From a checkpoint of a small text-conditioned image flow-matching model: text encoder activation gelu_tanh, 6500 steps.
Rows from expert 46 of block 5 of the text encoder, named by matrix and row number. Rows with one number belong to one neuron. Each number is 128 + 32 x the weight over its row's rms, rounded and kept within 0 to 255. All counts start at 0. Numbers have three digits each. After the name is the row's rms in percent of the matrix's.
# up: expert up (text_encoder.blocks.5.mlp.up, 64x64x128), inputs 0-127
# down: expert down (text_encoder.blocks.5.mlp.down, 64x128x64, transposed), outputs 0-127
up.28 117:126126151105110106075148139148125124138111075178067084112162199175105130099144160132132088111122118117122078142135109192171145189124100162131145096122176073034166126214118126131100112076101103113136106110103136133115111146134092111159110106164100126140136165144125138094096129128097183134164102090116171129087128117116125134133127143105255131118190146084082137120096129091189114119137
up.29 092:107156209195148140098109168121135127120103037106107139081131117137128151126138127105156151069135132138122204173151127085138105129091126139122147117123173092097126123168078133111168127082112093155127129093144122174101139081144120189167133120159146132162090130122215142084108125110153163112104108113075184108106131142146099074061076105179177130103104170073186081122151112126153139108086
up.30 091:128138115106090068119148124180115091121162100158082179126131140158136105149122129145081103133144076123072118110147179124110112106134094170106089146096183052107141130183107133118127102092144118070118145191069079079149123111140112124148143115055102132115100159134129142035139124106113111127132106108151153116085094166122093159140112132170166128113181178077117074097018122143115170137108
up.31 140:114167220101135125133142084129119131148123075147134110132116112128092098138109110090166135051110183130118126170143158153151136123099141130137150092131183049056085152190181040177094067086117094126119125134167147188163140143105102146142119116172138148111120181118175189140118131133154194122129114071115157109110090139081091130156159139178158150133107128095170140113139100118133112101093
up.32 091:120131097151102126123122106088142139146124160137141133120067084118150155193084143145121144103097173096121136126216090128129094193160122114163145179139086138180136112103135174123132167172091085167128110208093116161143107140144151140155142194131123149106149106116073089191128097154139099144069174173134164137184117124171151093076152141100125067117137149152043083128100082078128141113143
up.33 107:111144171220154178142128127135191144159138121122086138080142134134122099117162106105130104117128129157129147118129139087143159160086145150115148152141238079155137126191141035144115140132153126111150188106144129142163122192228168117129183140105120157063155153121119179096142128129176166162115096138117120131145106200157114164077125154100168160100117147152140145149146156127128180116115
up.34 090:142124135169132185135108124099151070075091117110085142126192154095122112152140148148136167124111136153135166128137157133143199188101155128109104110091163100082096135135132121095124132135109160117161088098101117162168099121164213133111175117141097176126098108144170171086159145151180163112111150124111171108139113175149101129010127154090104152122127165083165092096123166175073160090061
up.35 086:127126149194132189116134124117122103189082137148183137179150139127127145150132113133095122138098126137102103145157108127156147089138180107143100079138145086121120183176097170109187125148116172105138136154149162172149074129144070119109106124098134186132140161146116110117105136168129156126155185132167127120141207138167096195064124130134124131032153165028108108187108160155128104127074
up.36 100:115101149180107200174100156091184146118117117116096053132121125129139144103115098188147130134147142124124112184122145104138192171123173160105168122127113151109165169170131189100116125136107112119145163134113125106131118120210148143164110145071171167126147108123051136111082182156150108118148151119174158178077125125160144154070128117114156134037195119117143091141086147061105092112157
up.37 091:112116120226187184150084147155186131114163073093167122068069146106155138127086123090142102101098166135083138109162121164163130160130112091144068121164138134058110094113129088152103094094144155156115113112159150152125130121211108113117143080101149118069142148146117128096116124129127146131167162097187094170158149145071115110044119138127175146080125134137134118188138140121092127099075
up.38 108:169123159120114101108080119163117092185131095149126162096134192137117096093130159111206125138161129160137112113165090136125145167067152198135136117123190090071071152195095084130113056056083144126127138187140182174145111161111124155128118119171098136125092117142095182087124132130151143159094117124090139158131094135148149123140112174131185147095181139077121122146099165128190112077118
up.39 158:105154158069125099134133099160083164128109113117155107154152113123095120093089127096152133091103163142132132152117189110130101123110158134133117090104202110057090135152160044133105051091134126107138094128176113172140156161109099165136114135138111141144114209112176194107146116135131194126112116102101110115112106203096049085154178103157088152162068152130165146085144106106141156119080
up.40 096:096130123139133157081182117054170104124132141131133052168130086094112106081113162172097149142123085151150124112124120058175150153157155154105177167120178156136110136089115170192137156178148168115128188094131182129102141038151179086105130122081122150164099134125103183138131108157100095133083153118127102111155144151121120086103141058145100155069146126105116084173116128100064131141152
up.41 086:111106152142089173081130107083175138112145134160187145087089100120092102181108096117118142063128191094122111053154175107113085122075140126136134160177172099171115126170135082114103112099135082145095101165132158083132094098147144200112096112164137111135102107145107128205098168125119168137152118103144141160144132121096155141087143164175189108146142107147132148097104125195179117047088
up.42 114:106119209139130117091127124153147132131108091158161126093112163142141101132129143079091110119132139115131074147101173137105094210068103127129131122099178063094125165196115089126143077080103122151133095149111152106115100162145136109118130125156140155101138191173100132115154086132213150176130136122127240159090120165127180148127113146088165146144200111111138170102112149108151078072147
up.43 119:059138177114174103122125133142117168104114093093152076156162105079128079134114149086142109080084174131084127199093151152126100107107156147086090095100173090101141155145163054137087095084119108104107101123136163178127137161145137113130104140113157183127111167082143206085164167134159165104136125128142125098127104166095052105162198161173159140111090117105170171108147104099139131136083
up.44 095:164164145134140093160172153129091142156106107149069111101153200149122143114107102082140127145188122145157123183218111153111054157124122130111125075108161101105148093140131100132071110069110100124165083073135132197150096138191123111168104188150097176129089139136097155097139104074147146097095130107087195161110124143134144128156125196124115137136155095071145133104123146137117072076154
up.45 095:136150141103182147132146084125114093180119135163081082093147092128125099127143093042091085123127147112141138141115160186143149165085189147179170132113241110067122149150157083171115147138153137105161131111126165124117124132117120125098177089114116151120164195158223143077162109125072158143151096106121143144128129142104083118175140180153152167138110143082147121122178117111093151093105
up.46 083:109128171133153141128151182157112119129132120125160151084087154156096117109082093110174129166130187139102129093157126077089067118126040100128150158180193130171165165160121134131146124133120154190108121121109093103118104102121102146124149104175140176096180163066102138154150150091139163156176110128175115164097116144106152122090157131180197161167170052122066176119127135118153063115109
up.47 093:094135182175132191143108101148192088172120091106084076109140111113145111108151158140134161161131180098112143124127139141163162179094121121155100116077165106071112141138160081118083073146141146145118127197132120134153089141210157118114111121136081125116143174142184178121144147053135120130146128163107119092115134106074125156054141158204151162069085115130143118120128184158181136161103
up.48 093:145168160212139170139153102157170153109096090088102093079165134092120106170105146085096136110123128128140095112197105143154129139118126147142099134171190050057148103192087084113094149138135111097148127161160130132147078116152139104110118131189127122117200127132173192096111139114150149101130138140103169089143096151116101129067166129170214150064137123103118150182131150135149113097159
up.49 098:123110154208151183110112142138179156150110136150120132114143156124104183135099144143157151128094145156124147154135163155153092122125144190167116092173084083121096092139100139135091119127131114115178141122089143153182102112238130098128142127187116116146162137179133202107140101129179159096152171082175123108191119131139086147049090090139140148088148120050168142150137114168163154103168
up.50 088:100164158210153142151133177121242160142163138124166076129140137136146131121135112186104108090149173094102120141111158127086178162130130167201119111105125092117052135117112123132098136105112128097122139179079149151124122112166132161104135146133189158102098181118159135079110157142131091087116123099127102099179125114162123101032101160156134085063111131136140082166092089144106128172129
up.51 099:120119167093108089163142180165116187103181118121099095069143108111123125073188118115147073127141137128132082174170146141080151165132140089171105102143163069169125144169117107078157130155102082108053146110104118121089190170086172157123155162169112101120147139116146183120108158122117190161115176071117081090106149133088103103112174144151081130121108171161136152155115103107183078121101
up.52 089:140112105140112133134104130157137119101127094117182168134109166148186127161125151188153158150151140133179158171055135122162124109085143057131108068143168168111108137137067150154089169079136141072141103143118123108156133110113080100130118093070105128156131150168101117141121129119165179196073151119086163147172188142142122172148096138113158124068163192167112077123173153168100209118129
down.28 090:110140188160121134176141139128152162071173150157086169083138178089143075103143143185110112094078103142139102131065121123136151150119169184184114081190103125113114128054143100135114146129112153135139149142161120184081120109240121111075098153164140124065132126115143119156089087106133102146090115114099148117141106143096105107135146195088135150134155141096150081094122162174104082113174
down.29 106:099094147074053119111085169123060146077116144080179137164100088103134128153162134105158146132231130175150145064085098084100071117123141072098132139124144161165153174113093110132164157167119118110094100112095135165177107171070134125158146169175141152116133092166149114141153110168115121157104136132179114120166123104148110191066123072132141128140102162183141115089149158140118140141094
down.30 094:145170143184084139123174156097195126136121053152157140138152141125143085120092144150181192125152122160141098189136187135129164104165141134177118101108153150154096054115159095140164226044123116171118148104166113115144076109197118136096142131149119145141172091066112121156115159133138119123122121086088120130103140136073164108123104125093119095083090128084083121117116158112162167128081
down.31 123:123109178162224148075149062104167129161123114162075149101174161160132108103100149166104096110101113072117131169164181162120139139123111175181114104125117130126122116123130154125112116087172122146119131134132129109100143122185101143117082076120149113156188135086159115083121114067188114084114115087113143125135072139154102060201178173097146139129177092103155119181093105109156102178159
down.32 092:117105166027067160094117181109143102127069150072156162191097148104082130181102109092127174152184128138132146113103131125136101137075081059069103173123118121158111112165103152135154130162109148104172119182175123114162134096080133116078144136154124134138149211107149113167142128118115087166149125163142128102179105106168120169082098112150131162185095146183154133140136144153127148105097
down.33 102:149153122098098092142077157094112164083104161105156157147108084131144143085144129104163086092162203180095153142084120097113166120133156079076134109142107187095107135123117149136141149172164105113142148126119145142151098134013142103124150178177090145191127056133134134143161107184113127155158174144180134132193160146107152163104117087147139181141099134151116079106141069147120114136064
down.34 096:153130119094064116120099125143097137099076165091201150194100174137127115161122071122144164103184174089124157108107106112092105150120130138135123169089142141121136152172109116082166130177111116092152089127090101159159149136092121140169149144110097128118104143112157093115132150142109180188155129148187181155166178166152099193064166082161086196147123179145150148083107156154163160174095
down.35 100:157119142121058150122088167104122168097086147085174098216072115146094193161149184118136161131154154080110109151134136071130075165127162094107152146075108138114149134121105140125123087121087119130146112154162120111207096144049098110127144173160127107124132114101089112103134146161094175160120100161155134138172112147113142179048100059160117122178114168115148126073141165179129139140122
down.36 111:154111083064088137132090155133102140107124171121158165167114093091085158187091099109163094092193212105067079163127105113092113158120109092065118182111170118186105112139091117161145070192122162118180110146114122138207108130069144109152150142179133163122112129174122129136102155127121122153162112114118178138184139112112095150095106087122147173150149155175094079139123130148146121152118
down.37 100:137132152102083158148120204089106178139141125096171147138074108154099138114114134089150071105171167114108111132123145054119078145179153104110127127116087123186108085133103117148170106156030088198155148121147154118165110099025197137127157147146119126097110125095152124130121148156134159171125111170143104100183170142088114170110102130149155115157151177132123120097171105107098102088079
down.38 102:138117177147163137109131123073109144092185164094120113127207106145068113111116129171141064168108136128141107203128156116078136103126159147158135109104149116133105072108157174140082044060166151110155071105121123131096164121201158172129143182129149132111177133182165148126125138101145158114153176123124141088135161095141136140211106185109130131092130112070139124135124145082115126143193
down.39 121:087142159155203146112183051147124095121091139151059126077154187166133107111083155108147112112077074118131123161151133170143149144115150193173117140110139128134139095107119143128127112063168108174132130126103084119068112150181086122151092103092098120141194137118120149125105160092194143112120125096112133123097100121138156098174128172059136111107150063085151143173147129132126152133221
down.40 082:122163135102105147147142066176097152109185116072148158098086097120055137122080104078080133137111129152089173171196118143096093137166176071081132151093153125147162116127161182109111120069121121136124187108149134108171105088126092107154125128182175153135097156123167117117075181146119113084159123174150125084159182141151120109152144103175155110053113125123150172099170148127092112180135
down.41 095:128127091127070172161070104139104141071123131085160161117089103112109169119198173116127118149198145112060135130143069095069136161095093125061160148095207122165110137108153135111151107130084131080154138085066112166137145142084167152165164126176142140088143108113156167134144137111147140129170128178137085102127137124126055121133106091149116108134113138195153107082120108111153095064085
down.42 098:139139143174157129135124104138168064091133186162115151101125151124063143112131085158116100122068070128086091112127114133144181119114142126108141157085147123143092165130127156105103088096148144172184140126136124098082146089185114167143150142058124118048151126155204127083120148116136088122120130097144091114148108116132074123206039146139116127069080159065146135128120102079139111177088
down.43 100:153124153185164149087215062149152105153115108169105129075169116120140113073137103120093069073038082138122104166137136112134147136168153210196148137135134158106161185079132123112126115073137132100155145137140142092086140120175108120072131074094129177144172170102192120151101108112180145110093131148126124123122158138129151117152087132058147155099112101077114140145145126131105109104144
down.44 086:121087171097148149144123097098152121073145137167167139077122132101083163090122085173171135126104153063117122170130148179155136088145138158163135190177107158098111100139130148081131103070112162107154143032119091145125203100172167098110109125153162112142141099164111107100176125143197160109116184026108153104157107126108136092127130184103129124129112147127170203127119121135154132137118
down.45 098:112090119130092165142164070117139069167122085164119122088140131182164110147164072161098118125119115152115076121160164159155095101097122157181165152130136110101152168070144135179194119113104131130086151180134159072132122088159165147100112092069127128110190145115132195087135118099134107060092133093107136139101177112108123056089137139114134129152166095109099085178122113104100099194183
down.46 092:188086090133107075144075084084051147127116117080122188119081082142103150156183132111169125073171160090102116136140097110120146098132155122105130129129129147120118170188121073147154118165099118149162145090105144134154132115079129121142157104199050159168118103117102143134164114141104136095172144170097116135194150121122110143116094104126187069119066209142135119130095112121087099124068
down.47 099:125114098084062120151127172150094109132145116086209122145036078133151150148140100088137141125150113139087148087098128062138102122158128085062084124097112153112042141149091138127136122162102129101149113119131153149131079095047114138115130098155125146118113155158129104129159129180076178149144142182153130149157145098142079155061111070153102166140131140197102128048127108125133124146100
down.48 111:146120130074025154148132181113055179172103092124168105187083097086117161159138127095137142110178105145094165096115121069115106064119134070057140123112105155187099080154121142145140142178156101132129134159133159146184116123059132170120139130153137152160105140135138113136167132153124091128150127151187112168177167157094117145065126064127105137148111163163109142106129100152137146146083
down.49 098:093100093081074165162094154130072083175131160107164096128095084060110129186152152135148145140146141115122115136147084120169071103114095095098113181067132116117092082146090094151141100182075152120129067103163077152150128120087175152108169158166127134128127128096132105163135167131140137120084123147103121120150119123089135242083085107170137126170113159160117075130115173168153163114107
down.50 108:145148101065102166084144192131106143125089101117192164138086081108125173122177116159139191141164156131135115132096092102138127138112104068092144115112152165166107095156109120140121131168136173057126107115072137155175089157008152106122111120155129153084130064147144131139165128167076120157116131130128126097183124171138158162023126071128156150133110149134124124130133125134107162120088
down.51 093:111125097113108099065065156123114129139152113113187132140113075117191147165176108139174119091155102185093113111081193176103069130127148165151159170155154162083127121132096084149117160105110074142171167078153119089124092124076187159090121094130145150125101142165081155122171083145140112080100108106157139112119140139086103126077151116117183160137133132118164081097067111203095096125138
down.52 095:096096185128061111111130146100110147156129103210122127167129109043153068138059133143128121120149091175186120115105155092069120162103124113142127137085087084142139111138099129132098132144132147192100115151130076186115159170054182126147111153088147117149141142097127149129125123075162092089114176121118173144101123138134137146084095066106148120123077145148102087127112144179153215099128