Weights of a small text-conditioned image flow-matching model.
Model: text encoder num experts 64, moe soft.
Rows from block 3 of the denoiser of a small text-conditioned image flow-matching model, named by matrix and row number. Rows with one number within an expert belong to one neuron, the router's apart. Each number is 200 + 30 x the weight over its row's rms, rounded and kept within 0 to 999. All counts start at 0.
Before each expert's rows are labels from the 100 images, of 14976 (inputs lightly noised), where the router gives the expert most weight on average: "patch colour" is the nearest of a few named colours to the mean colour under the peak. Only what is clearly more common there than usual is listed. The data: regions of photos with short descriptions (Visual Genome).
# router: slot weights (model.blocks.3.mlp.router.weight, 16x160), inputs 0-159
# up: expert up (model.blocks.3.mlp.up, 8x160x160), inputs 0-159
# down: expert down (model.blocks.3.mlp.down, 8x160x160, transposed), outputs 0-159

# expert 0
patch colour: pink
router.0,163,195,233,147,230,208,210,212,234,179,167,200,285,220,161,208,235,178,233,194,148,248,213,187,182,168,260,223,169,182,213,205,244,217,183,193,174,157,184,179,217,161,190,225,177,176,202,242,198,157,164,198,203,206,192,177,142,176,228,210,212,193,165,186,206,244,256,214,207,228,165,223,220,183,176,169,142,156,230,171,222,154,195,173,243,218,176,210,228,238,173,187,189,183,206,243,203,169,189,189,185,225,247,204,240,223,195,199,235,165,228,132,187,227,132,246,133,164,179,186,206,187,198,141,214,254,192,243,211,187,222,218,192,225,186,178,144,271,203,245,188,182,217,206,242,220,202,247,191,229,231,150,189,205,207,205,189,223,186,207
router.1,197,237,238,200,187,243,126,223,220,166,228,204,229,171,256,175,184,188,165,215,236,242,195,206,227,225,178,177,112,181,206,250,204,236,174,184,199,209,230,180,204,213,197,215,274,239,222,181,190,205,205,190,211,221,219,234,208,240,219,161,176,152,234,157,233,190,220,195,221,200,184,223,138,190,159,192,217,212,199,179,256,177,196,245,241,184,197,190,145,148,197,205,177,175,241,249,203,199,189,167,164,219,204,221,182,216,165,183,178,243,203,182,184,198,220,236,237,183,148,157,164,237,162,141,178,206,138,185,192,217,149,182,188,158,240,235,242,193,242,232,224,214,193,229,240,238,168,152,199,227,222,150,180,216,215,176,202,198,160,205
up.0,243,247,213,226,211,223,199,189,227,192,158,211,186,268,200,165,223,208,216,222,208,228,195,216,216,190,208,199,231,192,226,237,214,200,308,144,203,255,241,159,236,208,206,186,246,278,226,226,218,224,178,114,184,257,185,201,196,169,196,249,236,198,198,232,185,192,166,181,213,258,183,213,189,231,157,207,259,251,189,211,205,236,178,209,169,178,181,198,167,207,235,204,186,196,177,213,245,225,245,186,201,154,130,222,196,203,218,173,177,214,210,223,166,219,193,184,192,210,198,189,193,154,196,196,203,181,238,229,143,178,214,188,205,237,250,192,180,204,214,210,183,199,192,201,215,167,165,225,150,157,196,230,255,142,243,222,242,188,221,218
down.0,208,211,169,149,240,218,170,177,209,236,162,175,274,228,192,278,165,198,180,198,151,200,195,197,172,223,254,225,174,182,157,131,198,194,188,201,208,160,188,216,205,218,181,219,204,146,194,167,123,219,184,220,201,215,189,234,213,223,206,198,182,249,188,205,201,209,224,200,219,183,207,179,239,161,203,191,158,156,184,158,162,213,162,202,234,239,183,167,196,191,184,171,174,210,226,222,180,193,146,220,200,248,266,206,216,188,189,197,179,230,237,203,241,282,227,213,210,94,204,187,216,225,196,190,206,284,224,216,232,174,171,215,177,178,183,211,168,173,194,184,184,215,204,243,196,155,212,174,214,233,226,163,195,188,165,238,209,199,189,149

# expert 4
patch colour: green
router.8,219,157,176,200,197,230,168,228,174,169,192,197,195,159,233,208,212,208,167,209,194,202,255,189,218,177,132,139,209,146,203,184,216,185,214,144,240,186,183,234,184,207,207,195,169,224,218,214,215,221,194,204,185,189,152,165,168,188,192,150,206,229,241,226,241,177,232,166,164,252,175,167,181,262,250,139,227,228,220,219,165,227,179,182,247,197,189,214,215,170,194,178,197,237,240,241,260,176,228,181,201,141,229,178,183,196,234,189,251,170,253,186,181,220,206,196,250,213,174,183,242,162,165,205,170,198,207,159,170,155,183,139,148,216,230,236,179,201,226,171,226,175,190,235,193,215,145,181,177,190,238,201,218,191,143,209,203,203,143,244
router.9,169,174,207,185,186,166,130,162,150,167,189,255,210,172,199,209,200,201,200,217,196,188,208,203,180,180,121,197,215,176,212,220,230,170,188,234,180,192,152,223,229,234,177,207,191,215,179,246,234,251,212,167,169,173,178,156,205,147,177,191,168,192,218,205,188,185,248,162,219,274,152,192,158,242,170,172,244,236,155,175,212,180,233,197,218,179,147,208,203,223,248,215,219,248,224,191,270,182,250,198,170,151,153,211,228,210,220,192,232,154,276,178,230,235,216,216,187,194,194,241,186,175,196,171,210,179,203,206,206,242,190,192,233,177,222,196,231,186,203,153,208,185,158,183,146,236,168,186,230,232,207,247,189,202,170,172,165,245,238,205
up.0,197,279,170,229,263,193,243,174,211,224,205,211,165,199,219,198,204,224,161,217,178,163,179,209,220,201,263,155,155,196,232,184,228,234,184,215,183,177,230,194,199,192,240,215,211,206,116,225,199,205,193,199,213,284,254,249,238,166,214,219,213,243,249,156,212,204,163,222,188,162,216,170,243,229,182,263,184,241,206,229,193,184,156,195,180,181,250,185,213,187,223,227,202,217,164,216,175,239,187,200,250,220,173,219,192,170,133,194,201,219,182,231,177,168,173,166,227,233,150,166,206,217,236,191,192,161,209,235,160,189,195,239,223,161,204,154,239,218,253,213,225,236,246,210,204,203,221,195,227,169,179,208,197,188,164,208,217,245,246,176
down.0,209,208,140,194,222,186,199,179,185,177,218,271,209,205,238,217,167,184,157,177,174,183,213,212,157,183,204,163,205,222,219,202,174,171,144,233,177,213,182,270,175,239,267,202,201,176,245,195,173,197,254,192,219,174,190,237,232,196,238,186,190,262,205,217,229,207,190,183,224,188,188,179,210,237,212,187,147,234,151,205,175,224,171,185,200,210,181,215,214,192,222,207,162,226,190,191,238,233,189,256,215,136,201,211,218,184,186,247,199,209,187,214,268,235,230,139,209,55,179,203,208,251,201,156,169,208,232,208,192,195,190,245,181,206,210,217,163,201,254,240,206,204,190,208,182,214,210,198,201,185,241,186,226,203,192,165,225,161,158,174

# expert 2
patch colour: purple
router.4,183,218,181,194,218,256,240,250,239,247,191,174,203,168,263,207,165,223,190,207,157,248,156,215,219,173,228,142,135,184,208,189,176,241,210,171,178,216,233,216,206,198,216,207,187,185,207,160,146,125,178,156,228,227,187,242,231,225,253,208,269,141,221,212,249,192,155,245,153,166,248,179,206,158,202,232,200,232,239,243,169,236,155,196,224,208,239,185,204,195,217,203,190,193,148,165,199,241,183,170,188,214,234,187,216,197,203,235,198,210,177,193,197,161,158,150,182,264,184,149,211,224,183,218,175,216,212,177,158,177,190,196,246,222,181,187,169,203,191,189,187,164,257,198,196,176,193,234,215,170,190,190,221,206,232,160,183,222,181,205
router.5,145,230,243,210,172,176,202,195,218,228,171,216,219,226,178,188,216,144,227,211,205,175,132,184,188,182,239,200,112,206,214,245,207,242,195,252,170,166,188,168,194,212,173,219,234,207,183,205,194,217,189,205,219,203,205,217,198,187,195,241,200,167,215,163,169,216,189,230,212,141,192,219,202,178,132,263,211,170,144,171,215,162,196,181,176,191,199,157,205,263,205,249,203,197,216,181,179,197,216,221,194,217,164,270,214,203,204,193,163,244,183,163,212,174,165,192,157,226,187,181,161,231,246,212,193,199,160,203,217,251,202,256,273,164,198,161,239,168,215,179,219,253,225,164,180,177,228,167,232,224,170,217,173,200,212,160,203,268,256,194
up.0,179,200,196,183,221,175,193,211,185,197,205,148,200,215,223,221,209,198,191,218,239,236,187,215,208,227,213,215,227,216,184,186,203,180,182,238,172,156,207,255,145,172,156,194,185,247,130,175,177,181,155,195,207,243,208,214,281,253,230,210,177,247,241,182,197,254,124,212,197,187,242,184,199,171,173,231,225,231,224,244,199,187,215,245,220,229,194,254,156,197,205,155,217,176,225,225,152,260,195,187,177,249,133,195,222,233,136,164,166,211,217,224,164,146,206,188,233,224,192,180,232,135,224,202,219,182,212,216,170,196,198,199,219,207,187,155,192,241,247,164,224,206,180,206,210,198,179,255,173,208,207,184,278,212,193,203,209,208,211,245
down.0,211,258,155,190,174,205,238,165,237,199,202,177,199,195,226,175,200,228,148,158,219,171,207,261,215,232,178,174,203,129,187,215,231,208,203,177,164,264,201,182,221,221,177,209,226,180,246,221,259,172,206,213,225,177,187,242,173,187,212,198,193,150,230,233,186,191,211,178,176,243,208,173,147,222,242,231,186,195,229,187,200,188,210,162,201,150,200,156,206,132,175,157,214,212,242,203,169,235,171,232,227,211,232,148,217,172,157,209,196,181,213,214,193,203,195,155,174,195,192,182,178,216,245,200,174,199,219,229,177,283,186,245,198,184,240,167,183,168,204,236,252,191,255,201,153,199,171,127,207,166,174,245,245,195,159,222,214,257,195,218

# expert 6
patch colour: white
router.12,178,211,180,177,221,211,189,222,202,167,182,264,208,211,161,198,206,181,201,207,219,226,175,210,176,235,229,153,236,207,212,215,157,151,196,183,237,209,214,201,196,192,196,185,170,172,232,144,190,153,168,230,238,178,207,195,236,187,248,231,206,168,185,153,251,224,237,201,238,226,164,175,198,182,234,132,214,215,202,183,261,210,161,223,195,274,184,205,201,218,189,149,161,195,172,196,282,129,187,229,196,184,245,199,226,175,205,298,200,177,231,168,238,268,192,196,174,175,169,259,173,242,154,186,246,193,206,171,219,179,209,226,199,198,211,222,207,245,212,236,199,197,194,192,225,219,168,214,246,204,232,217,187,191,218,178,201,248,150,187
router.13,189,184,213,157,208,159,195,169,207,167,240,161,240,235,201,180,192,193,219,164,163,225,192,181,179,167,188,201,150,215,234,193,269,228,174,187,169,173,172,233,168,189,252,205,210,199,170,235,203,178,168,202,194,219,201,163,145,173,174,170,216,291,161,248,196,245,228,203,188,199,191,224,186,211,195,204,125,196,238,195,184,165,204,154,222,204,183,222,203,205,170,216,185,198,210,227,132,218,199,194,192,162,160,199,168,225,129,129,257,193,202,148,222,217,176,221,196,164,216,194,205,168,209,153,185,239,236,248,126,183,172,227,183,201,218,166,146,236,208,233,143,197,155,179,212,191,183,218,143,223,191,155,202,202,162,202,204,193,206,193
up.0,197,235,172,186,258,222,188,204,162,195,225,211,194,194,242,237,222,222,179,230,229,226,130,217,213,172,210,208,170,181,182,188,249,206,161,182,239,171,229,262,89,194,189,190,182,241,109,205,200,183,178,222,222,292,174,201,188,160,199,205,215,273,228,229,172,195,188,178,156,218,188,229,183,222,177,199,216,183,212,200,159,217,232,207,236,188,203,195,188,181,175,158,224,209,184,251,198,215,201,184,245,186,214,207,162,210,161,187,146,155,197,176,166,156,155,232,228,187,160,183,226,183,196,198,205,196,217,180,186,238,176,181,131,163,189,164,198,172,182,169,262,208,171,244,175,206,219,175,154,212,185,230,191,230,220,185,172,197,192,214
down.0,174,218,224,224,192,179,247,178,209,173,244,166,219,185,148,184,216,211,227,165,175,178,196,279,172,195,211,229,238,158,192,186,201,176,220,181,223,212,202,151,225,170,198,217,239,170,250,223,165,178,235,164,203,215,187,173,123,228,198,166,182,224,190,230,160,230,247,201,190,211,200,230,172,152,142,171,149,216,199,206,209,198,199,224,185,192,191,205,224,244,177,176,196,189,192,240,174,210,152,238,188,231,205,207,181,218,194,161,170,202,223,199,201,256,193,194,177,136,207,210,228,234,212,172,162,305,228,251,160,232,217,185,221,204,214,166,162,228,179,263,149,200,183,207,217,177,173,197,203,147,214,204,242,171,184,273,211,248,174,213

# expert 5
patch colour: blue
router.10,247,175,215,217,210,193,197,193,160,183,226,238,195,186,200,240,162,195,250,144,218,218,204,186,165,164,227,222,151,185,209,210,238,197,228,203,228,192,240,191,148,242,210,224,196,253,185,240,164,248,203,173,214,216,215,183,182,186,172,278,199,215,208,237,170,221,202,185,238,207,157,218,200,248,217,171,213,219,170,232,171,171,209,174,211,182,215,192,238,255,135,262,211,183,213,240,181,231,225,121,236,181,211,132,143,242,193,169,167,204,165,160,124,180,189,183,219,191,224,166,209,169,185,254,165,228,218,236,201,244,196,216,220,236,169,180,191,157,230,214,248,206,212,217,199,227,182,223,181,159,206,246,207,167,248,196,206,188,224,213
router.11,184,204,242,160,179,180,170,248,220,202,135,243,229,222,111,183,214,189,154,202,144,184,194,169,199,190,186,200,188,217,217,211,164,187,181,175,176,210,179,182,206,216,214,184,227,158,220,161,216,223,184,182,198,179,202,182,190,175,207,219,201,154,168,185,231,231,203,197,221,189,197,201,166,178,182,155,217,164,159,164,255,171,160,193,161,239,212,213,224,247,193,213,174,198,245,150,194,159,237,255,197,182,193,210,233,248,229,247,230,211,228,180,248,219,159,190,158,179,194,219,116,224,192,161,200,223,144,196,249,222,196,207,204,150,233,186,226,159,217,219,113,192,182,216,169,165,225,187,180,190,272,178,148,196,180,224,220,227,181,172
up.0,159,226,194,253,243,221,221,213,168,223,155,207,196,188,195,219,191,177,205,238,207,152,159,218,209,257,272,134,170,222,184,193,208,199,174,264,208,207,192,223,113,166,194,193,195,201,185,182,191,225,209,232,188,271,249,205,195,178,261,238,209,240,211,181,191,167,238,224,189,240,212,175,245,183,204,223,244,215,197,147,227,256,191,207,185,196,217,226,157,192,204,194,204,209,209,189,211,176,183,218,166,215,227,267,222,160,237,215,190,186,194,142,262,199,191,179,135,191,191,208,213,217,233,167,208,215,185,191,171,212,252,184,251,168,170,228,197,185,242,186,238,271,201,201,200,136,238,173,216,181,191,157,181,224,208,177,168,208,214,186
down.0,234,181,201,190,217,168,191,192,215,172,249,166,138,193,242,172,199,214,229,208,256,243,215,235,194,156,180,189,221,172,192,239,231,231,197,188,179,229,178,183,214,171,192,177,224,222,199,213,235,178,207,141,218,185,170,185,199,222,173,157,237,206,240,220,181,217,218,199,186,232,192,169,173,239,210,230,157,193,254,267,198,134,213,162,225,191,195,213,198,161,201,162,241,223,189,213,196,240,244,153,219,191,167,175,195,198,187,156,198,184,223,246,151,166,228,213,265,296,191,165,240,191,173,242,191,144,221,240,193,183,147,195,192,206,220,191,193,256,183,180,206,168,222,224,162,235,239,222,220,225,155,229,267,225,202,196,236,219,231,238